Weights of a small image diffusion model: 10800 steps.
Rows from block 13 of a small image diffusion model, named by matrix and row number. Rows with one number within an expert belong to one neuron, the router's apart. Each number is 500 + 40 x the weight over its row's rms, rounded and kept within 0 to 999. All counts start at 0. Numbers have three digits each.
Before each expert's rows are labels from the 100 images, of 14976 (inputs lightly noised), where the router gives the expert most weight on average: "colour at peak" is the nearest of a few named colours to the mean colour under the peak. Only what is clearly more common there than usual is listed. The data: microscope photos of single blood and bone marrow cells. In brackets: how many of the 100.
# router: router (model.blocks.13.mlp.router.weight, 4x384, trained with AdamW), inputs 0-191
# up: expert up (model.blocks.13.mlp.up, 4x192x384), inputs 0-191
# down: expert down (model.blocks.13.mlp.down, 4x384x192, transposed), outputs 0-191

# expert 1
colour at peak: pink (98)
router.1:517495510510463518539466506491458444518518531522506458549512484468585453516434569491539532537550505385474552460573516559502564534546560564550519541546518432507413519459512507480521447531542513510579548433521440494534479429558493532493547528496486543547509568550480481536467531539418512479445491546496476471505482534530480448480548510515522473536486451559578526511554514446573457445533483460480488563560544448530533439555487437395456465537497480463516560420488521508550512524472584532521442528520486571533528434465480488509501480533395471490534474509465461490549559545500496513
up.5:422584480533513451548455602440522563484481459450494469501453547498509462509498509495483496451472507545482518534521451457502487491522498526460521528459496524575522504553558542468428492492491528537484464517476536560528478514487436509528498507552550470505540477411548604536469545423482501518573575480493519476527535505519516536501482456485501559534526568496484508453433558486481493524471442500509550455487493520494510497479580565515558500494431435524462525467463453476483509532473532559593536455447520442526481460571560484523503494457527524490499520473474558458507495487579480467
down.5:485523400500491547481559506503436477531570526492514497473477502439521450534534501511484474541491525490429511501450559483484504551498437513482502503505502533463471558456531512490520532492541460433531515498522507489427492468509567459580555509550468459527446485499453477541506457500497503474518498508603502516554485462491480562491532593456488525547530465556574563494520516526514528498424474533527539570509517485558491474542459473560516412519530536425550499568412508447581431529520493506532561438510469512469505521468475553516479471500450532553542514486508472551438536474393483535
up.6:564485479529513488473518419523494582463427480498470496474548518459464505426520524525473555451541564527477466487395551569481514544499535457485491502538413450440492470476500483417487470490513470507436478506492471480483507571538511466521474508541545496470507441510481527417507510502442481538495496477502476520489448509486509545478472527568500514590530431448502470479523524489497557517484540520451465532515524444620522468517472413510525532465524459530502565530547523415515510520480506458565502460521488465567531494532453536533537458527441541566490573437476507448501599469469543477
down.6:473543501480448505516516518425482408471575512568447480543496412555487461526471477540513483493398512458521478496533479448455475511509521511501453474432541596530483473518516471540473493473538507478542503478513447472452581413538499577461494514467475510521504503551521575492516511443482498530493522508532568561570475502511480499523496548492421509442424565531507454492462550502541463473432535492494541566477502504437515525471455552529494468483428484467488563489424519526510461447510507560459507521493519480459517546533520400523440465517508515466453511529464474540539433524426425473
up.7:557492495498490450523479495441503482480543479500548480493510501535532533518438510482468531505544486497497554501513528499496445460546420561471521483521472478551391502495516470524498523528509468474555528412457550436567485525498579497447508498456496510486421467478524532476494504513481533501516527505478476469482507456458448498441464426542511521476512477503473504528481529447506515472525523495440497511489478544546540497480494483508530538518543492595584487558410451497521434450593519484568510438540488505491493438533466499516408517519495549537470473609535528519434498507488518495
down.7:491497566492488457543608511516460518444428478518492499545496499432452490493526506527536491500470456550528480540470502448491469473515559504526496545478506530431565454500491451462547519432537549453435473577495439492493529412519449510535455545574475530497485455530536474523489485549479478548529534465580578551502430494552476523497494524472462463470455500500551529489499454505499541582512498497569530505507504437471542424501450454521485554446546503493494475535596521507486545486404455508416510583506537541473478615507555511462530501555509517452496478417462425509549483497480417486
up.9:503506454448581568478487595540545578437463480546485516471577508485566511479570500519606521456578491494446508410413452479489460415537444453492459508478466548467487430547528477520507495437537476513451502561496523527390514475501508550473468525518489495528490485561521493436519537528494496508543443463522540496504526526496453506531501462541555497405494536480491543506524513479488526492475545472467522575496485482486492477525497511491499491455510454548503558501504465463496462564434495504584504511497481588531526508376479496504505526521488551469525495489474497405498444482583442486
down.9:501428508517504477513468430561533464495469544417431549498456522538513489512418500528501443519492502425495541547546471449518527414461517607544467567511556518624430545477515530416531506419461453453503462473525536503512485537465519484491553520498550497501445530446533540491532439484523503387485566462403536481485481475521501558441530585532490414557531503530510462517447513526503567484487461479482522562477490518531507481505446508484525427490489529460516458498482514525554509483490530478505508549511479468565469466534508543457470513504458494570506538448507577553533512518482563553
up.11:486502569472525497528564460481482528517439484448515517523495554488486497551427472469487476533547482531494505414488519538447478568510481480508483471542471497498496456517495482452531510510495458464447464541471462498563510467490512510517425507526531497499510450400552535457566548505455504416501584483427437478561480468498498478488521569501495597489591517478447485479435544465480533420502513533431449455487504467559544517563547506522519573552536475363431496468422535369492554473516508541554504497469504524519483526556503489509503463463518478491503609468497497547492503488565548536
down.11:541505511484538463400500593504520461500580438507502507496521470506526492512513470509465535529535494467499489572501490514550506463495497577467508460500490551536504523541502487508519526469558495467573523512459514509419508495478509473480504535485484556529460504598488474517477403447482544560493458483587570467504478544517477525527508369529497483497382509498544493487503508560511522510524523502559532613469460484409489500499486550532509471431490487678513486515576470582546457493537448454491522500533483476523515512443550509458459506575439521483463409480516485467523514485470435519
up.14:463461597520454551512472436536462515503491476475424464520489477529523473514547505512504495418536477511491456480499520596514483576604532439491508544494552437478551552476459530519578533478512511560536548463581463424501463488571509457533558433468489547495499502520492427433409427503480487533472499523530462520517496496467500464496473484530574480540434536506517544516536449415513510466591536520534589575474525391532514471447459504470484568496472515471489569445421475600486525502534516526441497528508427537476543488512432471490463557525534499487584519505523526483539524496431435483
down.14:531508484456502422512525576504570547458538511462483611466479551477540538404458482548471479533490483526513489525449450443491521382484460537561493436511498528464455506527506539415517480492446513484427420606459511472489526501441433551439486451540528459490509523477493587539522536504524531482551465464472494521529533482561518472461478529473489567465556521449433485474448518589502541549471448480520486476456524521493470525471546459580601412509479475496470416521534475466526496489469452479563510446547501545485466487510530554538536482461531488495492454497535515478453485514589516563
up.17:522469458509542442515468483513562491548449438544522459493459482489508510515432514522561531499526479478588455509557462444495476519487468556551545572457444528492556535472504515560530533496509374540480499460475479380534501528524541429539499476547558528444495504430450531583488576455508484473565546536513431507577535490491488556540595503508477494525501531431459391520483536515495596513521519446591512557462451510496529514467535544488472541469551542583537490505563508577461491503544528511526549501474500527456492541498514556542457493456467540515523498518530483490454598528505549535
down.17:551510509534538447488549486519478446569548521535506487538477544510568558501508486519440504536515484522536541441499516524535413452494515536492508463567485506510473538485482467434471574526533555446533505554472509505456460533483555512463485482520491443443546510480479428572427373443502512437512507508529479433480481502526439479554569480506546538514497514557558568473478453478441506460497460506520560506454532455428542506496448485518477510500553501560435432543490458552539483545510529569486604465495462455528460524409524542545487508510588529554486513480491532476527427484478463522
up.22:531423492521418429518479514472545540542532523513509501524499534506473471509489542448454422450540522530589531505558503429488509420474496493535539641527457527500476517516482498559536463513425431521542565546513514514490541577550461476510495474521554460494498509563543592463476492489527505427546484530469506527424462437567492640510408477589494502548469510484506514511538539588472489584568543505494516492384455541516484528463519451486482534506498440530521546532587540419527507424557515471521514525457462571470536434540476490414491520503498534516500427513521539398575529497452484534
down.22:473509438446520449543473534486494526468499444454498493474529489543550449603514441497586531548529451520509496455471516574474502406474526492504521398443520543434465551500511501506561485579452484534476555518560495500419532490513531507440514510455500510471486469525488517558495525496481500500520488504521444507440505483582526574504437520540458479571458513458533534476482468480525512560436498564556472468511539521483444537491548450495522519522525523481564576537410478507522515554448528433454455443489503442447539522473447476516453488462585450507459484508512523535453498425495534490
up.23:522519428457552585453527476554490518434446471512478542501564539499542505436454452490466427484537498528507484442429502485465510559545442464468426504531511500537471459482498540505406478507523499513423504543490489586490556569470558529503481531514487480522480463545514543494503486533476484464542462451598530488481484466519504519520560426486556571476474539493494472533514522509499570484502479513449505624497476468549493498470448518530533464465510511477491579470443492499504474562519502472544527476500476455568546489421480473455557597507453494524471530429508450460496469469571488435
down.23:475509558528421475482536482463554524545479507511487437507518445516521491515539495515511594445514470460581489524482472563484465411497553536536503447513437548481465534532496481503580490459505523479566545462524456436469537451499458475478477467585495517489565525504516507500528480491468508521448490482367542511518458554496482563515505556587443504512577504513569507447510572515518483464451484468491534387487482526507488485528457505439488415450466404508519470509479545513553534482488476477495485489464557484521515539551506476516452448492470525463518472489418517500586576504432490544
up.29:569466498526472530509464573458501609497483569416449506445528532480474595454458469521365486469462484515555520518482548528518523480504532613504523465473408457541497481544516460492483477472397479479471525521481529552525537528475499514560478506476494576494460504502565505451571469471458482490469572503498437498500450506532525523551522482468508521429541473477507493493533509509464518470447492520425513529491507525526519502488497496510530459449531535515486467431484497537493512449469506504554481510507489474555492487449483476424526482513460428598463551481489520539517550496552509528
down.29:523476574468508481541576564530520468507521512506458503511494480497504490491409557493574514514522484492496556444527438515551489593534524460517474474525461473612508504517436506493523519507532546465468477526478493560474451497505544458495527469510513585509629541505541488490448445506497455507506477489515501464491488505506459515518513440512550508477527509547516531502487463559496527458450468511492405507531584479393508486516522498471498630483535431527509494479553543510468500447568544547530469496512491503582500415486504556506443524475477505481516548506505498555541469521613491510
up.31:495493539517467453511405550525509466519567489533479562490473473544453426533478489552497486571543504452489497530551494537514549446517391555537549471500546545474584545503480485463497528517528396493488516455477500398503559491532436490415430541493460434464490499534532548497500523469469500474487479515533471586496463502504456462535495469474575470487519539498535485481506489489543504524576431566526456531508494494474502488431507484484526430518471510455485505456540476430484524475470535537495469499497494530546526472514435480473605522568516498514519414484431464517477472549547539490
down.31:427484440432584529476576455476495540512435554466482465507537599525529512508436511448457442427498454479544537478461499480460487536483554508523474536500493429492494494455454505470560473488499533516478445586490557615537451494521526447521530390455545575580467497478462429483478482486526530496536532466424568437540501510537537430469472625546430540562476518476438494534480522498501469488450521512436513470526509526540443514481513516509473545501492494506476517522476592532522514524556434433545477545458468476470482477490539542504499472447485500444529563518555547474499460399492474494

# expert 2
colour at peak: black (53)
router.2:487490470534441480493463493476475429519494528514494498541529500509570487500441570485458533541548525420505456482567482548519548518486530535533525535507507464475402497493525468479504461496535489498587547439503448468519478425503505540489480542510507553583504532537540511522484518561405519457413525519508488491510443546489488469469547517560540518502488494560571466521507537437528470430524497442476517542505517464527527480546449469479488433554507476417478556444512537474538487501464502554534472513477571528537496476487476454482499436578399524517523530523402433459532575502500442531
up.10:559548505506483367463485514499464543506473529520596508501435490485490487450470437461427452483557440503460471513511516560485510451496448500469497423538477466540499565482497525506459581504558471482576517464527520539492514483489500454478511514499427501500424455494468538486465564445498502464449486514536536465504518481486440509525533456560490535481489461465474558519539501501518549438535506514400522507519478467535468493488495514497525464456541487616554440548524515559483467450528474486564497461513520475498518489497521473469512443524507476497546484478449506500406471497555539519
down.10:553438597472525582523528427558517508501481453461453468550562441463540524526457560503563518480488482482468506400567517417549579505508551634534514502484504477483532472558491484489528442520511511463473445531462467462508523568489505469498494511494520473494497470500487508519597482555527529539463542496568473506500496436526476568424450497507544467520535543474491447504511505479497486493552538524558467584516492492517516477495490460510524528459498539473470534451570449424501534518512515458543458502454453457521440505532460488512430593516476556519451519494467481525522529483462504530
up.11:537504486489480515486539405506467473441420506489550524491530512446425457555487495515460384468568481488540463503456500483513480605493454414497501452514402517486502528509574496469632500530450482516501472548496487487533486523514538513493510483550515564486510483568611468526465513493517486498524535485476516543443463572537461469523465485487544509510540482509507462467531559513510444533470501564516455494500509430533475520478555480501507671508487515545439397482466506452518514477513480532494442481524551482485517411469497514520514523553473514512533570507494496423549479478552481503
down.11:512442547495460430545475585535519566508536476544424448514500421536539554470544506484524576493503520499477529524574486536510516426466548583545513528472594519498477520469469516523446545458586489436500471448519511453508518417493459510472506533471461415495458493454505576452509485485455536552512526486505525462550532472439496507495509523502475455452492558466536505568455454448519460520554473436461548490531478586450548465549477475475535384523496481507544484519547524557494450509457522491515522551454478539465440543512488486484485497506582472486474457514497487552497498529505477478
up.12:532528430546539523452529478546526459493430476507503438484505514490491485459449488517512467504486523521503521584545469548483478525478557466503493477502500469533552514480510518512506494478493447499488476562520470524512579574484518534477544539552437480486476418546410440497427534475513485511564520505615563500575523501498459459518491486483508501517459499504542535449532486441499552490443476519475518583509536414518551447481505503498499593374535519514469487466442507478500508554472497514487526490495557451483505487479534452445518490555395504497554490521515452510507533465462519507
down.12:497518612556389422495523495402460531561488535519511514550476475527487513487508480480474489429511505508533430413512503516516472454471459538495519529530500446470538498527479512542517481504535556473530498445470448509476460450510531457492494510554506501475522561470571505490494494539432496510460485461372476462445440543477531570468473490511500531510549442488511532474540519547519514493479545464459505437506549572462489525482464519460503481568465448503482464477565498539542510446517482453441444484473553492478475477570472494488475455487553482479487529519471527497536531461557503518
up.17:505500442502450450501531394482497521504507561523509480476448480519518546437483488485520465476493495559541491492489474512522437533535499424506483482539498468499522506490491480467533549484495579525463483559555501528569561533571524490499550480523499471484526516509509499501415553470433469477539622508453447492501549485535527461480526471488594576560491444533478465497494476479511442480484524479469532464564495498486445499414538427502503528494501600463477471509481548516461537488482499609508533467446480530478457502470451434573537449464528499503540456570498523474455470499541507514
down.17:452515485481538537500456494539467465489473441460511457491550481487476493573503476489458536531541529439493448496473503527482541436471462481512561537433539529444477489543477552527533510496526422486567506453435510447470474507503442488526508562486506550526430497486531532534497447481546554557469466533557547515515434559464472562483515392485431426477486546446555421469573505531505494456471539486521536515403491507524532467494514518468549430491511496511517433555489466501562527503453447479447419556558562536515564523499527557519535553585514524514497515403449513536536549485506459517
up.22:542532483452470405540494513550499492494504470551525505508546477480537505561483499449478539545585484496439484433509476514464488502485422446506513504526488473575509512536541524503510551421508484477614536455522475397516565460508523573473522489493449515485473591486596554470464541429504504488479561503558549511491492522444429455541506418499554405447518565470533495529506534494557535446486531471392498426466543447503537436528552433528576553585521513486523431524505481456476452457515492493519540525501435528523466474484530540489524418466627491535536512471476483533477506569517513499
down.22:492478521491502464443494462452527512537475484443437495537505512536519486459489412548519400506527492562560487480543474497523454510563568544535499470508504506506464560473444416470566404508532544479503519520474469511499507512494505422512442554589542464487558468515520554545478469538494459471590506512489502495446489516564499540485459512546466582579496388572460455508460490463481519517483482460581510597503480542537538515454538524515534503486530529519471550445520529557492480503533556495496462488478476507455455506423532464498457518536435520450495482501506547479510446468494481546
up.23:508540496509471474508573457575595487498483525538545480531420490530535501445439499520473602554451526499518535534545626452526501486523490538462464455505560482456459501498441503470501487521508551507469480474522559559538540465457484471530469517555498518523456431442512479485463487443484513491563510523540519401496505562406455504462527598439482487449405482493494550462461463475484480546488502502519469442543535515527466487456495584551501419540499480529486517489502547591480476507510531526464458470443495489505483569412537459462539548462429435492468529469525454531481478546530580552
down.23:547470525505595517369501497504486627490467500504541525512542508436524524492472534421531522448542517491500486488497406521486507535480483528543495466471453544499517537439476509567449485525504463450494485534493416445518475508509537477435510546513460475528533507553488466547518501533469524474435500474506450512497571501518608459478495490541500504535566511522497466466583540477436536499511536492482515594476507467472466534535493510470475486522441497503572462476525522424502526506538497478613473483490485438525479459510479474525530505437609479474471540526525522468483493481543462496
up.24:531470477561446522475565502506577408573493456523475524499449493502507538491424444587511398492449536483487499552534491566476481485382517433485448566496544491509570498531476517517533499463515521548553470498474583499476509539478488523489520515529522484481459455584488408437483524510557504487509536487475595488487496575504470484462542441534512471513474555505463494492496514468490529424446454489492577552514458462598577559531483546487521541408488475541443516584507506469508482535485532486478533540506457498546554466555532487492501525516474487511478633556481533514551530526489504520
down.24:429530538484510519523441507529447529468485480486536476551508533453557466514586499455482597483502454471491525464537497474515503509569479550512496472514460550489500526496473541511489538509512467463483482463557440458514545457558480452512483465471445454549488492422496535541511475523476573536553441431466477486527483487457555533544496459494470524511574472539566433521521503465495451489510526476544473530445480498471488476481496498465467451552572499440491474437537487499510504513487413471479479486477464513441510485495482514502518483485538517468523387455480488485509541528448436433
up.28:600477492497474546511497564471541418526524438517457490459537463535475416513478464544465450533444491479528527586485524655584461440473584446456471461466539476503506501496496494564440466440486482515545545483526501511538547486478514493492475577544476483465433535478507462448481572450502493528491473575536543515530497557468477504498532498508482521511465545458513487490531475489532480503487477526427549457467507427502497466479484482552485506447502505517477479557450451433468498532462531547544486534496543506561457520510511508565506414457436544469487552502495501455479566470455497508
down.28:409573459487520447482543523499551532515542519441539564537451439455471600504522485544480485447557554507473506409502467483469548535428441488505556533497461538398526489470482482477493552519561559529470395505491563593426580442471444551429467532516526534496449505556527496434514463483505473450420511496489505455497494525531578546514458421472510503525457438470521544497467511486487517469523547458556534540497504508540536493460466520539507466508448478487420528466579501550509486446548465455446500481533462490424489535543479512436498487481499437467470510506479481507528497525498467488
up.29:515567461515493473463497436509539464505442525523481490466568545534503526508481478535505465471506494578535464474522432533498438557435434423535533509492461566551549556515494438484502488480497519529561490537492504488574473600518555566530462519457522493526519494461544522504576580529533480469553485551485448535443546577381492454548491461504555549482554479567421411489444498484459533410487528506501509446477487477518524549420564502513495488522576508444483440540459494466480561481487527580525580477522523464519472492539526472503585487495523485522528548498458532439443478500542530511
down.29:471489499519458469541491518516497577488532579495492513476446448426537514466482585520499516447497462405503567575459512518570574392518493590473435431482529459488463451485528570518480554553477492429412503526523481514473518465494428487462507480510549486493465457546495520486480455467408511536501502501448512456573519487561510543434543466422488504526487543455582528514529531564529483566470458488513446506489500540485522463524474494487489502457478470566544435479499453543511426498466465502444456512550442510503460508511565521490492501502481494503489410452554464516523460546573550555
up.33:542529486503542525480506477502516504532448496484464536429510545528468547578522514558424475517455491463467432461469568524483538492550639496487526542498352518482527540460490510509570476435496492491508518464550517482502500522473519473520518538520508568480514457478539469470540528438507522459522555535483433501463486526551463517517444500526487526597490426499470475474525503568458503528536406549472503484486508507576489548493485438521476588485550506486528516494536523464488466539476526456497480492513497523544502495550493521521460513508477504509462573550518511405522615493459529525
down.33:484508527457477521473505489460475484471563451548514537532500482525566467473499515563506504528541532566506523533528493512471461544519426514525487434473527527524520459517532444523377492509541543526519511495424548516455538436564490549504491513442450461561486522565506549523432513494509550485489436469523619519566477533493485501495557412494533519387474593451481457545497437526548552479498577450478488514498478396401532453500434511539521492502494520515470512515491486469485494492506515509481548550495535474536495452471508481518504504452536501475516419451473499547529450519532427474
up.34:576497517527421489524508448462501528472395391512497504523518527509509489478356519509471473493491513546539505524434513528474497542502489466496501470519488491497484496472520503507483527452521539538455519469622478502549510489508526435441473451511466406410517472442389471530477535521402475474526508467529495520550503487479496522491476521534578529572532482428465456486542521499550500507466514435496450513527498460532463527515470486465549552482522474451499556516536494411497550508475504571530536509460498509482443497469518488546527507485533401508523553493511503505435537479495542502
down.34:418540453460492478462508563477479539486554575530518505496472491512543487480567448522516472553520564516536428479581532558505461492570535417462442493492543508506543466486522469524516473577524559539555528496493435555481548475486499534545524471500470645492521468617574507482527550553557493583512494513490495497516494540512520491539510413467453563445423526488465532478466472486485477515539498613465520518536505508479479495413476465486491525493480544486489551520485516543508505447533467494474474483514487492542510503482494394503497476487522519456490461551483511485518413550529438493

# expert 3
colour at peak: purple (53); blue (28)
router.3:553528510500493480540523548501510496476483546514551506474507582485574505475488474512511554449420561491498534512562456562524565465469515457495485501498507501509454496531520518498515539573422569532475500542483460507466482524425451476496437441569446537474578539526453551502481495518505544516505511481517496558465527489582449586415570484492471538575489518455467515427545516564493450497513415497523544495495434559555453523513553426484434513508528441467508525532451518521478511488436568533513475442471570509483480522453586511528468475444541502578547503529575434471522582446525446529
up.2:486481480461498559568561563456470511539525531562450484480579484470488536484492499442507508524467527499466467546509527532489529482484534497510544515426411502518548532556497426515489504500468403481539430495502438472526480454495473516458507482451428531506536421559576547507522528433501515460514570537487495502459570398556457489482487541441388582474554495496495488490490487527475491529521478495475509491536481500447528491469525464463490534423510542529559482559543442469509465454513533479445435542486510561555534541501491479534571507512428446469419508496494506463488587517527535459
down.2:506455509545555422498481453540461519537474503484565544532472543519485479512515496550458560494528463426533521472525451468509457516464583501486483452529560478470507511506579542443530514478497581535484544548464495520500532522515515557575489492546563471516472514500468482471475454545549544518483480446496427485462477534484547550501454492538506436511486512460553545534480499554526458518460560505519428501434546493533524539523489449455521430587457474528446481437483542505529538560429454516537526482509467419434442448488471500429530430506521592592543410477457541489485471396544476584
up.3:514519508502518585555537589553551500569426462473575492571499547457524490524509508520468406500541467502497524412490521548464532567535532463525552555506376468512504530481477463552514494492436490543486489508520500431546516559487543509498484504521506512489531468499464510503501523472479480532519496518452491447577418511521525486472506506528501540538496423526515481505475543476451507394530480398516459600493423436568483485524507577474484471553487492480540430475510494459503534516474508531498540437449453428502495481481521516465500445508493560454495592547509461463516514504539538510
down.3:524504463464496398484510437491505480491572469503482482429515513514517509507517574483527519541472479496560441620508552377559431518424465500494452494515476491536551461486485484451447491574496498527510515489473501538509510533558538507520506493446490531557544532455500479502523478523514551467453456526482562539426489482504509523558502469499501478427528518529517519453539437560549523536503590539460470474502496475447473473512484416484454601430410498522517540595509506507480515460555492464530496564537481474507499503482443467526540509482494497505566481486469513495526525516488428460
up.4:496438486524520499514472549527546459468588441481495423500536480469502490464512488504498403451426526479460466466501450511522532435544525533530492476450474490564481515510453499488532449564493590489479417453533486554506560548478482528479493495529553569460471495502524466442582475530569496512529512432430540476543482474455512424529506490484538520462457557499564418533485465580463517552497395532461488573508509454509501506512546455509493430493487491560505415552561452468517569579542444523565448478535494524486478454445479477448498445540419502454440470494425482567520530501501504562
down.4:522514522430504514481501526527488563544463538447508493500468501544513462525481472506513528503527501541547572549532479512490524567449472503546427556585528532516556499558534498461518544466531475515471538498416573512459465497481519608530500547485466370492558535546526470519409518531503470476476572538497451600477495546543509536462493503510480387514488449481481515514474526448512436470510537484513482490538479569441503552534470542433534550450525460451518550468444505551513457430473476487447468521475522520569500540521417496536512495520531460502545492470467456480430508399513536458
up.5:458525519402534549557480508488540481407432500476583488476410522495507516546378523459486537487523506516538533438501478497437489440534460521541495491521528528454462508495536475545460535474532545493582476480518474494520431500530483540490487507455525551567552552588526560451512441542485516510486508548491516486506557513494472510532517469548530435495478522574478493494473521531487490530486523486539493499555476521474521513555476551441475443477490559430573520504522426434511523441395528523467514512484486484598525513462461517492548535446484422497472467497497538531445563519515512552
down.5:460503549509496491471571486553434540560515527578445496508571470528536490472600509555476491532480450457481495613539513463543450473474527556447480431476460467556502480490446522490490475505514479543467526517542499620484527493530511528563482491526544485463479465463486449595469559458488442501554457478514510535539448498494538490543460457511448532547509453426567510534541523503498500450453555496442514499522500511466464476544472432543497572502491462540477520554481507495475479501500444508508501534509491515421505500535446417515448466562503539466464496573516514447513493560520493508
up.6:473448476461487483447536509542551490500484476554507545505559519482455515530495526499538485391527518516469494461523509515483504561492456496532460467483456465506497485457513464574451424593529545502498547488519471513539506530491458501506484511491497537514563489433549536531434392507398513486494545539487626581485516468504485498550531485432460515501522512428522513494459474505522492475508544532517465437480512493540501502510498466529563494487507555511483510465557487507415434488511491529507510480500510472511474513393536526547512575513541483569500466445507492461527504544577474498
down.6:509522523547477539543541523505478551398525490465466526494463496527547504458463427510491516548513534562561535495461515465513463463534551534437511518447444525457512537503536500493539530452492476437506471547483543567517524464441578498489508491399482519561459479518435576471527599438464505532508410423459464477512503555498583503484467566512472411507484432532500520483517469513454523509426459493472483572565447491504485438476564506443459566522547464520584453503442546474501529481450508477434471478460449562501514481562491416456538456496542483507540527537488464501461457536417516511
up.7:421568561495533461511497508552508524438542545502518451548450490480459547542434486532425518507497542524556511422532516557513542486434489504515487507518526459547510515446471544547478483484587566502534488545500468589557564475493528561480487435539544461549508542513481473479442444530491501505521500536433510544490477514466512480537538443470493502523416466552520478453440508477438484474466489523546481469431525504410514519411443481466527586384427440482441512567518441462512525471539537541488527556496477519559536481496499437522507451531480442478456525468548555525554543523577516571
down.7:583435440532479488465495513469444507469447446557499502530542453473538405521555517423525516511443448420498501471471550479475512486566519508514519499507514560454499473528551490515497504467493440441431504410542495449441483501548497509521511595452469501486478513496536491491492496503448496511453515449516486472555456518507491508454493567472510466457550514410526534569539482532519534565502471499450463506551540534591491449570463518487471430601531573561505553450495540546525453513512504468503429523485556508467484506499547558484509548540488496553504494503436468519501457475445492463
up.8:501486503489522467469542512449553540553510546469605519468495438512495452543512546459512524539426413523544474508469500523620586529499575470478517610516507491523481505521451526508483486518501498507543412497496518513555452496570475540460513531570517456500491521524548534434507553444507529464490562445564503519453469508492514502497512479539435477496544458515495548513496458558514549508441428485450436593501514510441523495628499457485545488478518515399508517464433546432499529480499530499539512505478535503504495547491474441499488477483537543468516501443481428466364488489569554451
down.8:600502481511480540550503510563489497494472473492471498489506588458501505471479496524446477534581560521500522493515496478390406441543516568520491401467457510522482526429557474476539474480512528543454539457509473472508503516457489501537496482483550540475450503498516531514487459552524504511543430494494505462511436453527468482498497509437513504526528569510513513478495497457472516515548533535540480438554489455532465459496572467459479438494441494592523545513564463510491507516552476505454498532560413491450547464495527537459547514532458491510492561536532496548598474553456402588
up.9:426533470523513442408436546504501504501429499451619477547414519474504525554500490443464503535446523472464536438482542549459416513447476504553508461499514530452493546506606484505419471482464492515507519448508554510505541519516438500484476462482520571456563542503427541524460478540508477481437499589477516443459480506494473462483529482454519483617548505544441496472496536479510512447541582450518500485507501535582534524502515546541458512527448461458510555595431480474537461530496491479533506538481463424578466487476510490524530474457429512536487453517492504473472544516439535520
down.9:473481506495571552542423458532568464525427510483454480450539551458527445464482495547521466488527487513569494533472521525536564497509439482482484485503547519552602383495525455521484450486457573522464483531488510452539487528471504514500457511457465526538528475447551509492528541539506489508509580513446483519494489541470532524442504511568548530454545487503456599438523458458504454552513520551402498515500492532491436493482485488490512611438571516479496503468548471453538467494510550513498472540523504436539531412495479426397504477483536425576517491474543523458535509430539557508
up.10:468435594528489474501490549464473503481520452486445510547466473552505457413501517529505506431465558511509488485507483471505524380514463447503519516521463539524461485460571472491525520461560478513445456525622461416421528507471476463576459476501416497491523500542437582452442495469517504551547498458455570511405499488528535449534537477490484434426464494518533499515550460497535473488501490566515488436479481534510467473504555475513517473466519429469517473493566510472529481537479463496445445524455601527476519535592447447409479505430518496521437523544487477481481483535529523480
down.10:465477461481478470560502510514505470552437547507491437479544574399496516577540512493508481591549442483461509527500487491497492588532531472524464479493594496456451525582474526505469514524475483530570534494428610536501467497499525492404479538507502476511466488438591424518558466529523486458506445482518431468504504463475513489463355512482579516530508524504420471451520537552494577488480508433496519569511534502550498460502522505499495534466437495500539519481518489528509499487498629530519473573500490493506524456468537588527531508642511491501536503485508446530519561493501493535
up.11:477502539457478422526494502536453569516488545489452512541552482447498523501516518444476478558534497488476530501541508494520473485509589501466535542534529481497508547507481431515500485604483502525465457574541514438550536556560446542457586530472521478552495522491548516516535498474461476446476553458494534470512515573527500529474420498523515474456463425505557519518472464570456571485539467563480527530492476567502487530502441463486488462529552531513448444532456586401478490473513514516555489490505518452531509471430440501476534499532560533490562483441448507476483469561535538470
down.11:552461444447517531518495494435551462555439465480484491493492493487542471544462495559526572476458519511573559463504503458483516524519456555579519482536417489530483399494483520492477477439488503482536567483483563486499509451441485472521420476544485533435503523530496571505491515468530508499490495523504427544468541471533542477534523529507468504513476567550507491485477541479482419558449545487536469495529508448410444556491564492466539525498417478437547542451448537528518546556488480456475529519504485450542463565538471543499422437479532459572457564507527496518469505447452459511
up.12:431491550479479489499507489482513456546529449509464472511517519575509548483463512488496530495545513514425483518546484439564526426450456507488490539413477414523473550504445451503539407523477526546512453584496466541575490526492505566473551549527540439501477466479474501542525544479580468474515451501510493603519520504450562593574466479536522504510513514530459539465471487495483438491508534455526495412511519445468448611449408427444433496462538477556476488545417435479533547424525492485450456478524496529526535484516412535596449530464488467528471483563493489441471484543551452535
down.12:471416436482551483516525537510513518424499529456528501479433553400459468533505503498498485536487567525572527455469572495450486523505493530476447455467521547455527479529503471564453564487546449454506493420505464448507529477499465418512480424482541534486469486485553485446508449516460536513457571532473501465523530452540416425470548525528504508459442537494465514484514500573517477496503438553493483522461539556544569408465497546568502513463433547477473486451532519551490493487486522478504502449501469502474461451471503451467517482479578499530463462448467550534557520471463529450